config.yaml
train_examples: 145000
inner_norm: true
positions: "sincos"
adamw_lr_other_params: 0.0021
batch_size: 256
Rows from expert 27 of block 5, named by matrix and row number. Rows with one number belong to one neuron. Each number is 200 + 30 x the weight over the matrix's rms, rounded and kept within 0 to 999. All counts start at 0.
# gate: expert gate (model.blocks.5.mlp.gate, 64x160x160), inputs 0-53
# up: expert up (model.blocks.5.mlp.up, 64x160x160), inputs 0-53
# down: expert down (model.blocks.5.mlp.down, 64x160x160, transposed), outputs 0-53
gate.111,169,161,189,239,219,216,244,139,202,232,191,231,216,192,207,186,261,189,129,192,198,270,275,216,210,110,185,216,201,189,253,188,176,199,194,232,164,168,223,265,248,183,118,307,161,205,173,258,225,225,145,138,165,177
gate.112,159,179,182,182,142,224,179,219,207,245,199,185,159,233,201,261,255,231,237,171,186,207,252,224,224,215,221,229,190,176,218,155,211,221,167,231,185,164,239,205,183,168,173,203,204,193,218,184,174,199,198,194,190,166
gate.113,276,207,251,156,203,192,127,233,143,226,227,264,214,237,219,172,255,178,138,262,185,157,276,261,149,151,237,183,193,228,189,251,223,111,161,232,195,213,218,162,200,220,224,145,195,159,168,177,222,148,178,202,218,129
gate.114,242,226,204,207,233,186,188,188,149,166,231,206,193,171,249,185,146,188,210,228,193,179,186,179,257,197,219,191,180,195,201,238,178,199,216,187,176,253,176,194,192,155,193,181,174,158,184,142,234,194,229,201,213,203
gate.115,194,228,264,181,171,218,150,238,172,232,230,180,238,233,156,219,222,222,193,200,135,153,228,242,210,191,186,241,212,231,202,193,251,250,190,164,234,234,156,248,137,148,213,196,228,231,168,175,233,189,189,224,219,216
gate.116,206,172,239,178,162,147,235,219,217,170,161,234,225,212,205,213,237,204,225,187,122,210,195,223,232,204,220,162,250,238,156,216,150,154,244,208,163,191,211,178,214,207,248,173,214,215,194,155,199,186,205,200,222,244
gate.117,176,191,227,194,156,216,207,194,163,204,162,175,197,184,209,226,231,197,218,208,199,185,230,191,207,239,216,214,232,198,247,191,233,217,152,234,230,197,188,230,209,195,171,222,219,247,201,199,162,216,198,196,176,191
gate.118,186,178,180,226,224,217,180,196,245,269,179,205,229,212,180,197,243,166,205,200,171,215,164,164,234,156,186,190,226,222,206,226,210,212,201,208,222,187,221,248,212,143,203,220,178,235,224,196,176,193,231,217,217,270
gate.119,239,159,206,202,162,237,131,262,232,185,222,208,93,208,138,183,180,249,162,107,243,266,199,129,140,206,214,243,295,257,216,135,263,207,200,178,210,177,219,185,235,266,155,208,213,208,182,203,132,264,140,165,196,166
gate.120,164,232,208,175,190,182,177,198,188,186,183,180,158,171,238,202,273,179,206,209,175,209,167,243,208,190,197,248,207,215,231,175,180,163,204,219,193,219,210,222,162,159,170,220,208,233,200,170,224,219,195,157,211,198
gate.121,223,231,235,190,207,189,205,229,261,179,186,263,197,192,229,237,153,175,134,226,212,194,211,186,190,222,208,205,230,162,186,228,177,171,198,241,238,175,182,197,194,154,172,202,185,292,168,201,209,249,229,239,214,186
gate.122,225,191,150,230,210,175,194,217,197,244,168,209,240,211,217,143,220,236,161,125,128,193,210,173,65,225,192,169,182,132,223,266,249,222,193,213,67,180,208,226,291,231,207,186,149,154,207,250,258,153,124,201,195,190
gate.123,204,219,190,247,215,163,198,170,223,213,243,191,157,161,199,223,175,204,236,207,183,192,180,207,212,210,148,185,211,209,223,228,221,246,200,165,184,181,214,163,196,215,209,173,232,177,219,211,178,184,199,198,178,148
gate.124,242,155,192,198,133,260,98,210,141,211,264,175,174,249,180,123,173,256,192,136,170,267,243,171,38,280,278,191,206,110,271,187,204,263,159,159,140,243,140,123,272,263,124,232,121,113,159,343,245,230,135,178,201,215
gate.125,151,249,222,234,258,213,231,176,211,178,282,182,164,183,252,173,207,173,159,246,167,160,207,210,262,171,229,210,171,188,190,240,233,153,157,169,200,191,218,254,156,141,189,228,158,185,142,145,248,176,174,196,251,257
gate.126,188,197,239,216,198,219,219,217,250,180,226,216,161,200,122,201,204,205,180,200,208,223,190,208,215,197,157,238,210,259,178,201,211,195,251,179,249,173,224,231,234,193,235,211,213,228,201,251,178,176,148,190,160,212
gate.127,241,233,222,265,228,192,169,199,192,139,246,178,218,147,246,176,193,249,205,206,215,146,185,217,157,221,199,203,205,207,215,226,159,178,169,207,189,227,205,167,190,158,198,181,161,179,184,197,216,220,197,199,197,190
gate.128,218,230,188,207,141,176,213,194,194,179,212,217,222,231,208,217,177,235,263,185,144,202,193,188,215,288,222,185,207,195,187,184,190,221,183,205,177,193,191,180,211,204,208,202,186,216,199,219,191,205,208,249,210,196
gate.129,208,202,198,189,227,211,204,201,208,252,199,213,167,198,203,204,218,256,177,184,167,170,253,196,217,212,221,178,224,246,213,178,248,203,214,192,205,143,194,182,171,182,219,196,208,194,237,149,155,188,216,245,219,207
gate.130,178,219,173,207,221,205,222,159,233,170,216,226,213,243,216,203,211,211,249,207,185,177,178,196,220,189,210,176,183,207,163,189,205,168,193,181,189,216,204,197,201,168,233,166,195,243,215,189,197,171,230,209,225,227
gate.131,218,206,202,177,177,169,176,229,146,173,259,201,163,219,240,133,213,210,173,206,190,186,232,230,177,223,210,197,167,243,208,189,192,151,242,215,182,209,177,206,214,185,178,203,185,175,207,225,241,204,164,179,207,191
gate.132,195,222,196,165,200,181,228,226,219,166,196,184,227,187,223,182,185,178,213,237,234,191,164,236,219,189,171,185,227,234,204,165,195,232,204,183,192,202,220,221,206,206,222,194,252,232,241,204,208,195,221,188,201,208
gate.133,209,195,215,232,172,211,202,224,189,205,203,181,243,185,236,199,167,154,207,225,195,230,161,209,136,220,184,219,231,193,206,182,206,211,224,152,198,200,177,144,221,224,173,232,200,176,220,208,198,201,182,190,202,191
gate.134,154,218,187,178,165,182,214,196,210,200,184,194,197,189,201,241,216,225,210,184,182,206,169,213,214,240,171,215,220,234,214,147,215,227,198,188,220,214,178,187,177,218,198,158,228,241,208,187,226,220,227,212,214,216
gate.135,215,203,188,227,259,221,255,209,209,194,170,233,233,195,197,155,210,173,177,204,195,181,175,171,252,165,138,194,165,212,195,224,205,164,248,199,148,236,200,234,249,187,202,179,178,212,200,198,194,217,191,140,190,255
gate.136,195,213,267,241,177,181,226,195,202,179,219,215,199,174,205,202,172,203,180,196,154,210,210,229,231,237,190,201,156,201,235,212,154,147,243,179,137,210,208,158,223,202,198,224,190,243,173,210,217,196,194,204,217,210
gate.137,192,218,225,264,228,225,263,218,202,188,287,164,171,187,246,196,146,156,216,246,253,179,115,208,185,166,165,196,204,236,180,170,185,130,218,243,171,240,172,176,245,189,226,186,186,154,226,187,183,131,250,106,242,226
gate.138,174,231,213,195,187,180,214,182,172,175,233,186,189,220,233,207,210,188,206,223,187,181,218,220,247,188,183,213,202,250,196,230,191,172,224,233,210,228,203,194,164,163,228,160,211,182,215,194,185,188,215,204,225,201
gate.139,168,243,188,180,215,149,222,222,188,200,212,191,159,183,268,202,198,186,203,202,168,178,204,192,197,223,226,181,236,184,216,228,212,179,191,195,174,205,238,152,189,169,209,173,216,190,197,216,186,173,208,196,147,200
gate.140,177,232,233,223,176,165,227,196,179,175,214,150,202,174,232,237,200,201,198,219,196,176,199,223,187,219,187,214,205,225,224,222,185,173,178,189,196,197,174,195,152,187,207,216,180,197,190,193,196,150,203,154,199,229
gate.141,252,197,185,171,176,114,181,204,198,171,218,208,124,161,240,156,138,221,158,161,245,143,242,161,149,236,272,168,226,143,267,192,161,181,163,297,144,244,188,185,207,225,196,170,198,183,228,197,327,205,140,175,159,161
gate.142,185,209,210,183,222,199,188,233,189,159,145,169,242,157,250,190,176,196,266,206,188,281,176,191,197,261,263,213,156,163,200,177,136,210,183,203,190,262,116,195,131,214,159,222,174,197,170,173,277,209,216,212,180,191
gate.143,185,200,225,180,159,237,240,214,196,202,197,171,204,216,217,223,213,197,193,187,208,170,223,200,207,228,157,151,200,203,220,182,260,217,233,212,226,186,244,205,216,163,226,174,204,193,256,183,173,163,232,241,212,215
gate.144,235,159,222,225,196,171,246,199,242,141,162,195,194,187,214,161,223,153,238,212,182,301,210,205,132,183,152,163,195,182,195,207,186,139,173,219,199,153,169,229,239,238,168,287,202,237,211,251,267,198,133,191,187,211
gate.145,183,234,186,155,179,178,177,196,202,209,196,190,204,211,232,225,219,197,217,209,184,189,231,229,189,238,191,189,206,242,161,176,192,190,205,186,194,164,191,162,206,225,238,170,220,235,202,185,208,202,185,252,224,200
gate.146,161,167,168,187,209,150,192,227,213,201,243,171,153,249,193,150,210,231,211,175,209,195,220,189,166,182,225,164,256,224,193,199,296,171,151,183,163,100,258,156,216,242,189,240,230,203,186,227,187,195,115,189,219,210
gate.147,167,223,241,221,234,187,205,171,209,209,206,203,163,167,216,181,185,193,194,207,201,195,197,202,255,181,221,158,169,242,209,228,263,199,185,181,231,241,210,163,187,202,206,229,215,169,177,202,219,183,231,183,138,204
gate.148,175,218,215,227,251,161,208,210,176,181,252,212,161,161,211,142,200,187,165,224,182,180,203,199,216,176,237,171,226,195,201,212,176,155,233,212,188,210,183,178,201,193,200,179,161,179,153,216,206,224,220,213,205,204
gate.149,236,228,169,189,192,196,157,244,196,217,196,170,163,189,107,188,210,222,239,202,232,254,168,195,162,158,214,302,259,186,200,97,178,171,173,204,160,209,259,201,197,197,164,306,229,190,123,171,206,228,185,136,241,201
gate.150,145,174,254,238,163,206,202,217,190,213,147,197,196,231,166,210,199,160,169,191,194,219,227,209,205,243,127,188,191,253,253,190,173,196,248,167,164,164,256,216,207,167,183,222,192,222,224,225,144,196,222,204,258,238
gate.151,200,226,174,170,227,145,220,176,171,191,231,211,199,218,184,154,237,203,196,163,178,183,194,153,182,257,187,158,229,187,197,175,191,179,221,174,218,197,269,172,201,180,211,153,197,169,210,209,193,162,208,204,170,204
up.111,181,140,192,244,202,207,233,143,246,225,186,254,199,206,168,204,266,216,144,201,176,283,238,226,205,140,176,210,221,217,202,189,205,194,188,204,160,156,223,282,264,205,113,326,173,222,157,225,223,210,117,126,166,180
up.112,175,184,198,211,119,188,192,219,181,213,208,197,180,150,263,224,209,181,193,240,171,235,236,238,246,213,212,233,164,210,258,166,192,191,172,255,174,217,202,206,168,163,161,215,214,207,225,180,191,182,161,174,190,138
up.113,139,240,185,214,149,192,226,204,242,200,160,131,185,188,158,208,193,262,227,155,245,244,131,160,209,249,186,253,234,177,222,130,194,283,225,132,219,176,185,229,176,151,164,271,215,212,211,255,173,253,204,177,159,292
up.114,178,197,179,177,177,205,238,228,219,211,182,195,181,202,194,209,221,208,221,206,210,211,207,202,161,216,210,174,238,224,160,197,251,165,216,205,199,163,221,187,189,238,200,164,217,193,216,220,171,176,195,195,196,175
up.115,204,229,201,202,227,216,158,196,157,214,275,176,215,248,154,143,216,229,150,227,185,133,196,199,192,158,139,239,187,198,205,207,215,206,173,174,238,275,190,278,161,124,214,213,194,211,134,184,238,175,200,203,159,204
up.116,221,182,203,234,185,171,219,217,225,187,233,195,220,252,164,253,185,199,163,160,159,178,189,154,165,201,192,188,218,192,193,224,193,230,142,181,153,173,207,232,238,259,188,211,153,213,183,274,172,208,147,204,185,200
up.117,232,203,225,194,215,180,203,207,215,177,225,228,207,222,180,185,150,234,187,204,212,184,210,215,216,183,188,168,199,197,140,189,178,206,271,190,207,197,190,176,206,195,215,175,192,152,233,195,230,222,230,224,223,190
up.118,166,168,183,220,189,195,202,191,236,235,146,253,215,208,168,207,235,196,195,239,174,238,147,181,203,157,160,218,243,212,231,173,231,217,165,206,201,235,222,274,205,187,168,224,210,218,191,218,173,201,195,208,196,229
up.119,155,222,203,235,182,222,239,153,208,210,154,224,269,235,244,236,226,136,221,247,128,174,226,232,279,191,188,162,154,175,201,273,118,195,200,230,201,179,174,222,204,145,201,210,174,176,214,182,210,137,252,225,188,215
up.120,232,194,214,212,224,218,193,199,199,202,208,204,235,196,188,186,128,255,193,223,255,193,179,220,178,198,237,173,222,146,185,218,201,194,162,185,205,238,188,170,201,247,222,166,209,175,187,226,199,170,199,202,188,217
up.121,200,201,193,179,219,182,180,208,230,180,177,272,178,184,245,242,171,201,109,223,175,196,194,181,202,224,228,214,227,181,204,258,190,192,192,235,200,180,198,158,197,154,192,203,160,274,159,223,222,257,218,246,201,182
up.122,168,181,249,167,187,199,221,155,218,177,247,165,153,191,195,318,168,154,251,275,249,165,177,209,339,171,166,174,236,286,165,153,203,232,170,192,314,186,217,201,110,200,242,229,282,280,213,125,161,197,259,177,169,159
up.123,182,203,220,208,211,220,200,192,172,184,222,157,204,188,236,212,194,172,248,198,167,206,210,191,205,218,220,192,145,162,207,250,206,204,181,180,214,214,204,193,188,220,196,186,189,196,199,190,216,178,200,238,212,136
up.124,149,286,223,198,251,132,297,197,229,207,160,206,220,141,211,262,233,125,206,270,254,133,175,262,344,111,189,245,209,315,119,183,195,136,255,220,262,149,238,244,120,103,297,155,266,301,238,74,144,185,259,236,238,250
up.125,209,194,201,153,158,181,187,264,186,252,92,158,222,166,176,279,142,202,261,203,236,239,170,171,114,242,173,207,226,233,201,146,193,252,226,209,238,199,227,125,219,259,208,197,280,244,251,225,130,214,209,203,155,108
up.126,169,213,241,171,172,164,230,190,189,206,241,152,259,209,235,236,169,185,192,237,204,193,140,243,198,193,126,124,222,228,201,236,184,193,205,141,129,227,214,198,185,203,254,214,212,215,224,209,182,137,246,206,206,251
up.127,217,222,249,227,184,214,148,224,163,178,245,151,234,206,179,210,200,253,206,186,229,163,242,199,183,209,214,210,186,236,174,217,195,182,192,194,216,170,204,169,174,172,213,202,189,206,225,192,212,170,207,207,186,193
up.128,208,169,176,192,215,161,234,162,242,163,207,244,225,216,176,176,213,269,198,166,154,180,162,204,202,231,212,196,216,160,196,207,190,199,183,208,227,167,185,233,223,226,205,199,165,211,192,232,233,217,194,184,192,190
up.129,203,183,200,210,224,237,232,197,174,168,207,200,234,203,195,215,168,165,259,219,211,223,177,243,178,201,180,227,152,191,125,217,217,223,219,200,200,230,172,218,226,223,197,177,213,196,195,189,228,163,184,215,183,193
up.130,205,181,166,193,220,180,205,184,177,180,242,261,228,209,196,197,226,236,228,184,155,208,169,201,210,180,229,185,196,171,151,186,213,215,192,216,206,219,161,244,215,175,200,150,194,191,227,171,219,200,206,181,231,211
up.131,179,203,235,223,209,263,213,190,231,215,168,168,241,163,234,277,160,189,240,204,219,228,207,181,202,238,201,173,224,205,196,227,209,244,207,194,191,163,218,166,197,235,213,200,233,232,265,185,179,175,214,222,178,145
up.132,219,208,207,179,221,201,188,210,226,246,169,185,238,198,193,201,184,180,200,204,211,182,211,205,230,168,197,201,185,184,196,213,220,250,189,167,187,206,207,232,180,224,224,202,218,243,190,187,218,187,176,216,195,224
up.133,152,205,193,186,150,210,204,214,196,187,171,187,184,207,192,201,219,173,183,158,197,209,167,199,176,198,172,237,225,222,202,180,222,195,230,183,205,204,216,224,259,178,168,225,211,198,185,233,199,228,202,188,164,177
up.134,199,220,196,180,184,228,197,192,194,183,240,203,193,205,201,174,182,208,214,200,225,227,200,205,152,203,181,200,214,156,226,187,204,224,164,172,207,223,208,173,221,207,188,213,204,185,177,206,200,213,205,181,231,250
up.135,223,167,233,233,252,199,234,224,232,184,150,248,214,193,179,148,255,202,126,173,188,225,180,176,252,169,201,211,207,217,176,209,213,168,238,217,156,205,190,243,229,224,176,175,207,212,215,215,200,241,156,131,163,216
up.136,218,217,203,216,234,219,226,142,196,191,193,240,185,205,169,190,187,239,201,218,210,212,181,148,200,187,253,227,188,177,189,188,142,179,234,194,208,206,128,157,188,186,189,218,195,189,160,221,263,261,171,171,234,216
up.137,204,202,210,154,149,163,157,177,231,229,171,205,214,248,182,184,258,263,202,139,148,218,214,200,202,215,287,199,196,180,196,208,276,229,205,200,192,153,228,224,172,196,209,208,201,196,211,198,195,227,184,229,186,183
up.138,180,205,233,190,199,181,175,203,180,173,188,195,213,193,168,162,242,203,156,207,195,227,206,184,169,210,194,203,224,188,247,182,169,192,210,164,186,178,223,207,196,195,186,214,196,203,211,206,185,224,160,191,200,191
up.139,205,198,218,216,213,203,175,213,162,210,201,183,201,198,238,208,201,198,222,193,173,185,175,216,201,194,190,177,203,204,197,215,257,229,218,190,189,222,175,205,182,183,227,164,198,171,212,195,209,145,199,183,181,207
up.140,146,218,204,183,167,205,207,197,208,214,192,184,229,223,209,213,245,178,253,211,225,220,192,224,193,230,194,222,170,169,186,167,172,201,212,212,206,184,205,174,153,196,201,220,234,230,212,220,230,170,179,223,222,173
up.141,125,219,217,221,230,274,270,196,191,210,199,163,286,240,194,241,236,170,252,235,145,258,132,234,234,176,152,148,177,223,121,210,291,227,259,112,235,148,226,219,180,214,213,187,243,238,218,220,108,130,284,232,173,222
up.142,204,217,225,216,187,215,239,209,196,174,193,267,155,260,130,210,267,202,134,189,177,166,217,150,194,150,139,191,256,271,141,199,262,175,290,181,254,103,280,162,250,209,214,211,233,226,228,234,128,201,178,224,158,193
up.143,203,198,219,225,179,230,231,165,198,191,191,196,222,207,211,195,172,185,204,213,238,227,199,195,193,259,150,134,206,172,231,209,182,227,194,209,192,185,188,224,225,184,194,211,183,201,194,227,204,183,220,218,192,195
up.144,230,170,251,241,212,200,215,191,226,149,133,188,217,142,207,186,258,166,211,254,196,317,182,232,146,181,207,266,144,175,211,198,132,142,194,192,139,206,166,213,234,217,142,323,191,277,215,230,225,242,151,156,179,206
up.145,186,230,190,187,200,191,214,229,210,155,245,167,182,211,242,189,181,200,245,224,204,200,229,228,206,226,204,154,158,261,161,194,175,137,230,215,210,176,189,171,196,178,216,208,213,188,236,174,244,169,203,196,212,166
up.146,205,255,224,172,199,216,260,215,181,169,159,208,254,167,219,217,174,165,183,242,190,209,200,233,244,227,162,216,138,162,191,207,113,217,284,236,195,287,214,201,173,163,239,137,202,198,239,196,203,173,275,203,181,179
up.147,197,189,194,157,166,211,198,219,208,232,161,196,228,223,183,225,218,206,229,190,177,224,219,201,189,222,199,216,246,187,201,180,197,228,197,207,180,150,244,240,217,221,210,214,207,245,213,179,152,248,178,226,201,213
up.148,200,173,191,158,160,234,237,174,219,204,162,172,251,243,203,219,213,188,215,188,191,201,177,198,178,234,170,185,163,213,201,177,188,214,192,202,218,194,214,221,220,225,218,167,241,216,278,170,195,177,197,202,189,184
up.149,260,209,160,204,200,183,150,212,205,214,216,189,177,183,100,171,228,223,222,217,248,269,184,191,180,120,237,305,260,155,189,133,183,169,177,209,142,187,240,196,198,198,163,307,224,210,106,165,208,229,153,133,235,213
up.150,232,257,179,142,227,181,236,201,209,186,235,186,195,209,225,198,188,216,259,201,203,170,201,217,165,216,241,209,184,152,147,185,211,219,158,222,227,231,157,144,155,223,231,172,228,186,184,139,259,190,220,202,196,179
up.151,211,213,184,233,195,206,217,196,205,217,196,167,219,195,208,225,151,183,232,203,251,207,207,201,183,184,195,165,190,202,192,190,211,226,219,209,227,224,196,162,204,198,184,219,190,170,218,227,196,152,202,192,174,200
down.111,216,216,256,160,162,207,197,182,212,230,177,184,171,180,134,242,220,194,227,143,178,227,183,181,223,204,240,233,240,194,232,209,221,225,242,210,230,203,241,223,221,169,257,271,281,190,197,261,140,154,153,159,211,176
down.112,219,247,218,198,238,146,145,178,202,222,202,226,223,153,177,194,179,151,219,95,189,218,247,152,210,190,216,203,193,173,186,216,178,140,182,195,237,212,201,227,235,225,175,261,219,195,205,262,157,209,179,221,200,198
down.113,147,206,207,204,190,163,197,191,240,166,152,235,171,250,191,113,231,253,236,185,209,219,205,213,252,233,213,207,176,143,159,214,212,196,148,211,140,290,215,224,176,216,228,180,192,155,142,257,288,202,144,226,219,261
down.114,189,196,219,213,206,166,180,185,218,188,202,199,172,188,256,123,133,302,224,238,250,195,188,239,217,203,182,146,178,172,208,191,237,255,241,182,234,260,236,220,213,236,199,225,250,185,204,202,142,202,209,185,241,247
down.115,178,222,174,267,242,226,192,198,182,219,163,177,219,158,208,127,201,172,186,203,166,195,250,213,186,203,198,270,254,172,199,156,213,176,231,212,186,196,198,149,185,201,205,220,205,250,229,209,219,187,266,243,177,161
down.116,227,211,162,223,234,197,161,166,204,156,183,260,226,187,213,173,232,155,228,220,206,151,183,164,207,189,208,231,189,173,165,177,173,142,192,183,171,208,228,218,199,248,193,129,223,165,209,204,233,228,205,209,227,171
down.117,164,236,207,226,184,221,181,171,166,180,197,192,186,157,219,229,231,205,208,201,199,195,205,253,230,156,186,143,165,203,210,232,183,220,166,203,220,221,164,172,192,256,185,156,183,205,213,168,193,210,168,213,184,197
down.118,205,150,205,207,213,235,168,168,218,212,189,220,224,221,192,169,195,227,145,180,189,218,199,161,203,202,247,202,165,200,200,206,212,177,222,187,203,200,244,242,180,172,212,214,210,170,158,208,172,194,211,203,230,222
down.119,214,180,220,170,171,244,182,236,255,212,233,239,247,145,185,182,221,203,230,185,181,200,170,284,183,233,139,160,188,197,157,159,210,180,128,211,191,219,224,231,199,219,143,138,188,138,166,259,259,257,233,215,177,256
down.120,202,206,238,207,154,252,202,231,252,189,174,228,192,220,221,176,159,204,176,222,203,252,251,171,166,235,227,189,205,229,194,189,200,155,215,212,221,159,201,209,222,214,210,181,197,201,183,188,249,257,187,231,167,169
down.121,206,187,178,202,160,195,182,197,252,212,193,156,191,148,214,256,193,209,179,153,262,199,197,189,142,199,229,220,226,262,250,192,224,212,227,143,176,162,211,127,274,231,172,238,212,253,262,187,187,229,200,228,238,176
down.122,174,212,235,235,212,259,190,244,206,159,171,226,201,195,213,128,181,213,204,156,171,167,222,179,186,198,195,199,169,171,218,204,221,163,193,219,166,200,197,188,220,264,209,241,233,192,202,211,188,215,217,149,216,160
down.123,174,170,179,187,192,211,181,237,180,190,228,248,240,225,160,198,211,223,199,228,234,128,163,174,203,190,180,191,173,191,204,199,214,173,197,214,207,231,209,229,210,189,189,210,210,232,168,208,254,168,195,183,230,153
down.124,200,178,216,205,192,243,208,225,202,184,210,226,221,229,208,129,209,191,190,177,178,136,209,205,203,189,215,189,148,190,213,179,195,162,158,220,204,233,206,206,234,262,191,180,242,150,145,186,177,238,193,157,217,141
down.125,171,153,231,245,171,204,189,183,234,198,165,224,211,228,170,108,226,298,233,181,211,160,197,209,205,249,204,189,202,203,149,193,239,175,168,170,246,199,191,237,187,196,181,196,162,190,169,220,293,230,202,175,198,235
down.126,218,219,214,194,214,235,204,172,221,259,201,189,226,167,225,196,219,179,215,257,231,230,246,228,206,185,178,159,203,134,206,239,228,155,193,165,248,232,188,212,228,214,179,205,157,173,196,180,277,244,193,124,167,210
down.127,196,238,234,195,160,235,183,236,213,162,175,199,170,223,220,204,173,141,144,205,236,200,261,200,124,202,193,190,167,198,209,174,197,216,244,196,201,162,212,173,261,194,203,205,251,291,187,196,260,167,195,237,198,211
down.128,211,203,188,212,193,160,183,186,189,218,186,155,223,213,226,215,194,202,198,243,258,163,231,203,198,171,168,167,194,187,199,204,192,216,208,156,219,225,207,203,189,197,171,199,198,227,237,165,234,207,194,168,184,196
down.129,208,191,219,222,232,175,256,185,215,231,181,190,165,178,118,189,233,165,205,195,213,222,177,196,197,188,182,214,169,206,200,212,239,215,194,164,173,199,186,202,206,163,197,227,210,202,205,276,166,208,153,243,207,204
down.130,193,197,160,196,237,221,192,209,184,166,201,204,222,209,169,193,198,183,181,237,184,200,173,192,181,190,222,245,192,234,199,171,162,175,218,158,171,200,245,154,231,218,199,217,230,203,184,179,164,179,217,170,177,187
down.131,214,148,207,167,261,215,210,206,178,188,234,223,173,158,223,195,147,233,238,239,215,202,185,222,151,237,208,205,190,204,237,169,207,193,194,193,201,219,194,165,213,291,175,160,200,179,155,180,203,241,233,180,220,283
down.132,224,238,200,215,198,201,217,160,196,160,179,179,216,166,208,195,237,176,209,191,220,219,227,203,222,130,192,170,174,180,211,214,147,190,180,185,193,265,216,208,220,168,197,170,172,176,247,137,233,197,174,146,201,197
down.133,244,233,157,172,227,229,168,178,205,223,198,208,185,178,234,261,213,168,204,153,208,214,188,195,193,220,194,225,178,197,205,213,167,219,243,165,210,170,191,220,194,189,185,211,165,218,208,237,204,202,221,265,189,145
down.134,203,175,220,176,192,221,179,265,174,153,219,189,168,187,226,219,201,186,186,208,190,196,216,228,193,217,198,186,178,151,191,207,205,190,211,252,203,208,177,203,195,207,162,170,223,174,202,176,201,180,207,152,238,197
down.135,210,213,213,125,159,154,217,160,192,233,210,176,196,245,167,221,232,214,232,153,215,228,178,265,242,235,228,194,202,168,199,209,220,224,204,252,225,198,185,204,209,122,267,192,236,158,190,256,152,131,206,186,191,224
down.136,166,183,167,169,162,157,242,244,218,234,156,174,187,211,168,207,185,201,222,190,223,192,205,203,228,188,217,215,208,243,243,175,186,193,208,227,184,176,197,220,262,226,202,191,156,242,211,223,187,204,157,249,179,166
down.137,166,177,227,245,167,236,223,124,264,183,166,190,237,175,175,133,235,216,211,213,256,183,231,173,160,270,154,200,218,211,210,153,222,177,221,227,195,219,188,187,229,254,204,216,196,206,202,216,229,231,224,224,237,236
down.138,204,213,169,189,215,235,211,251,212,223,221,233,177,218,185,176,225,138,229,190,210,176,192,178,179,176,179,198,225,197,214,200,190,203,199,202,244,172,210,185,213,175,210,190,183,201,215,166,226,197,210,238,170,180
down.139,167,191,209,226,211,172,192,148,201,186,208,165,171,143,226,153,219,180,212,200,233,237,187,161,214,186,189,212,201,202,205,181,226,220,176,163,178,233,253,203,187,219,203,227,222,199,198,222,175,182,239,201,194,215
down.140,251,174,234,271,181,208,199,162,184,214,174,220,232,148,221,203,174,200,158,232,221,134,185,207,216,224,236,190,212,219,196,205,243,206,230,236,182,178,205,220,200,261,159,206,145,178,211,218,170,222,191,202,163,157
down.141,236,178,237,169,212,209,173,234,223,140,172,202,210,225,241,108,201,286,203,185,184,140,160,220,190,209,232,195,169,151,176,208,239,238,124,233,212,245,215,260,243,245,199,196,279,173,160,216,194,190,210,175,209,279
down.142,241,151,180,160,250,197,182,270,223,214,170,211,204,255,179,235,238,232,181,247,169,208,154,269,154,221,194,151,171,183,125,167,220,197,159,190,200,204,182,205,229,105,226,159,229,234,152,138,236,179,222,175,209,226
down.143,219,187,221,215,209,163,171,219,192,141,163,231,165,226,206,188,196,180,146,178,199,189,222,215,207,199,182,231,174,169,156,225,211,187,216,250,232,192,178,200,238,207,146,179,219,213,192,220,214,188,227,204,181,216
down.144,194,248,194,199,143,214,259,205,253,193,152,225,174,170,212,224,161,190,231,147,194,266,164,218,252,182,236,237,254,225,203,199,196,229,232,200,194,198,232,209,189,219,259,224,215,136,191,263,111,216,132,173,217,191
down.145,186,180,198,166,213,154,219,141,172,222,202,190,204,214,192,192,210,228,219,206,241,243,148,179,207,208,262,211,155,253,182,194,226,220,208,147,228,195,196,181,212,240,175,258,182,233,182,255,190,144,234,203,208,193
down.146,245,249,221,217,175,160,167,216,165,203,231,208,226,130,208,121,238,177,224,177,184,201,214,252,188,236,156,194,196,187,204,201,209,241,206,209,171,217,167,174,162,205,204,111,193,152,165,194,208,192,194,222,190,231
down.147,168,230,211,223,207,225,209,212,206,186,146,233,201,212,180,187,224,169,204,182,200,160,191,199,230,174,201,198,170,192,183,192,215,185,186,216,218,238,210,210,201,188,208,149,182,188,156,169,245,240,180,215,200,213
down.148,198,192,258,217,192,216,173,141,236,229,210,214,164,187,236,208,174,261,227,176,201,163,217,152,206,255,233,181,191,187,193,183,223,210,183,206,224,222,156,255,162,270,188,168,185,179,209,249,181,218,210,210,248,216
down.149,202,215,165,177,198,190,193,130,231,215,152,135,138,151,304,230,135,267,195,227,214,205,181,155,177,137,260,272,203,211,199,260,241,185,179,156,204,239,194,218,198,228,227,222,183,209,224,188,165,234,217,213,207,220
down.150,220,200,227,219,206,177,183,251,190,238,142,196,174,194,221,227,221,249,198,178,201,222,180,248,186,233,178,191,181,185,169,192,180,205,193,234,223,216,137,211,225,233,165,150,211,193,253,253,241,170,152,193,225,249
down.151,188,202,170,235,201,231,209,257,200,177,191,200,197,211,194,236,176,144,168,171,158,172,192,233,158,210,205,210,177,215,190,217,187,173,216,194,199,165,195,158,240,236,198,223,224,200,232,185,173,169,206,156,159,157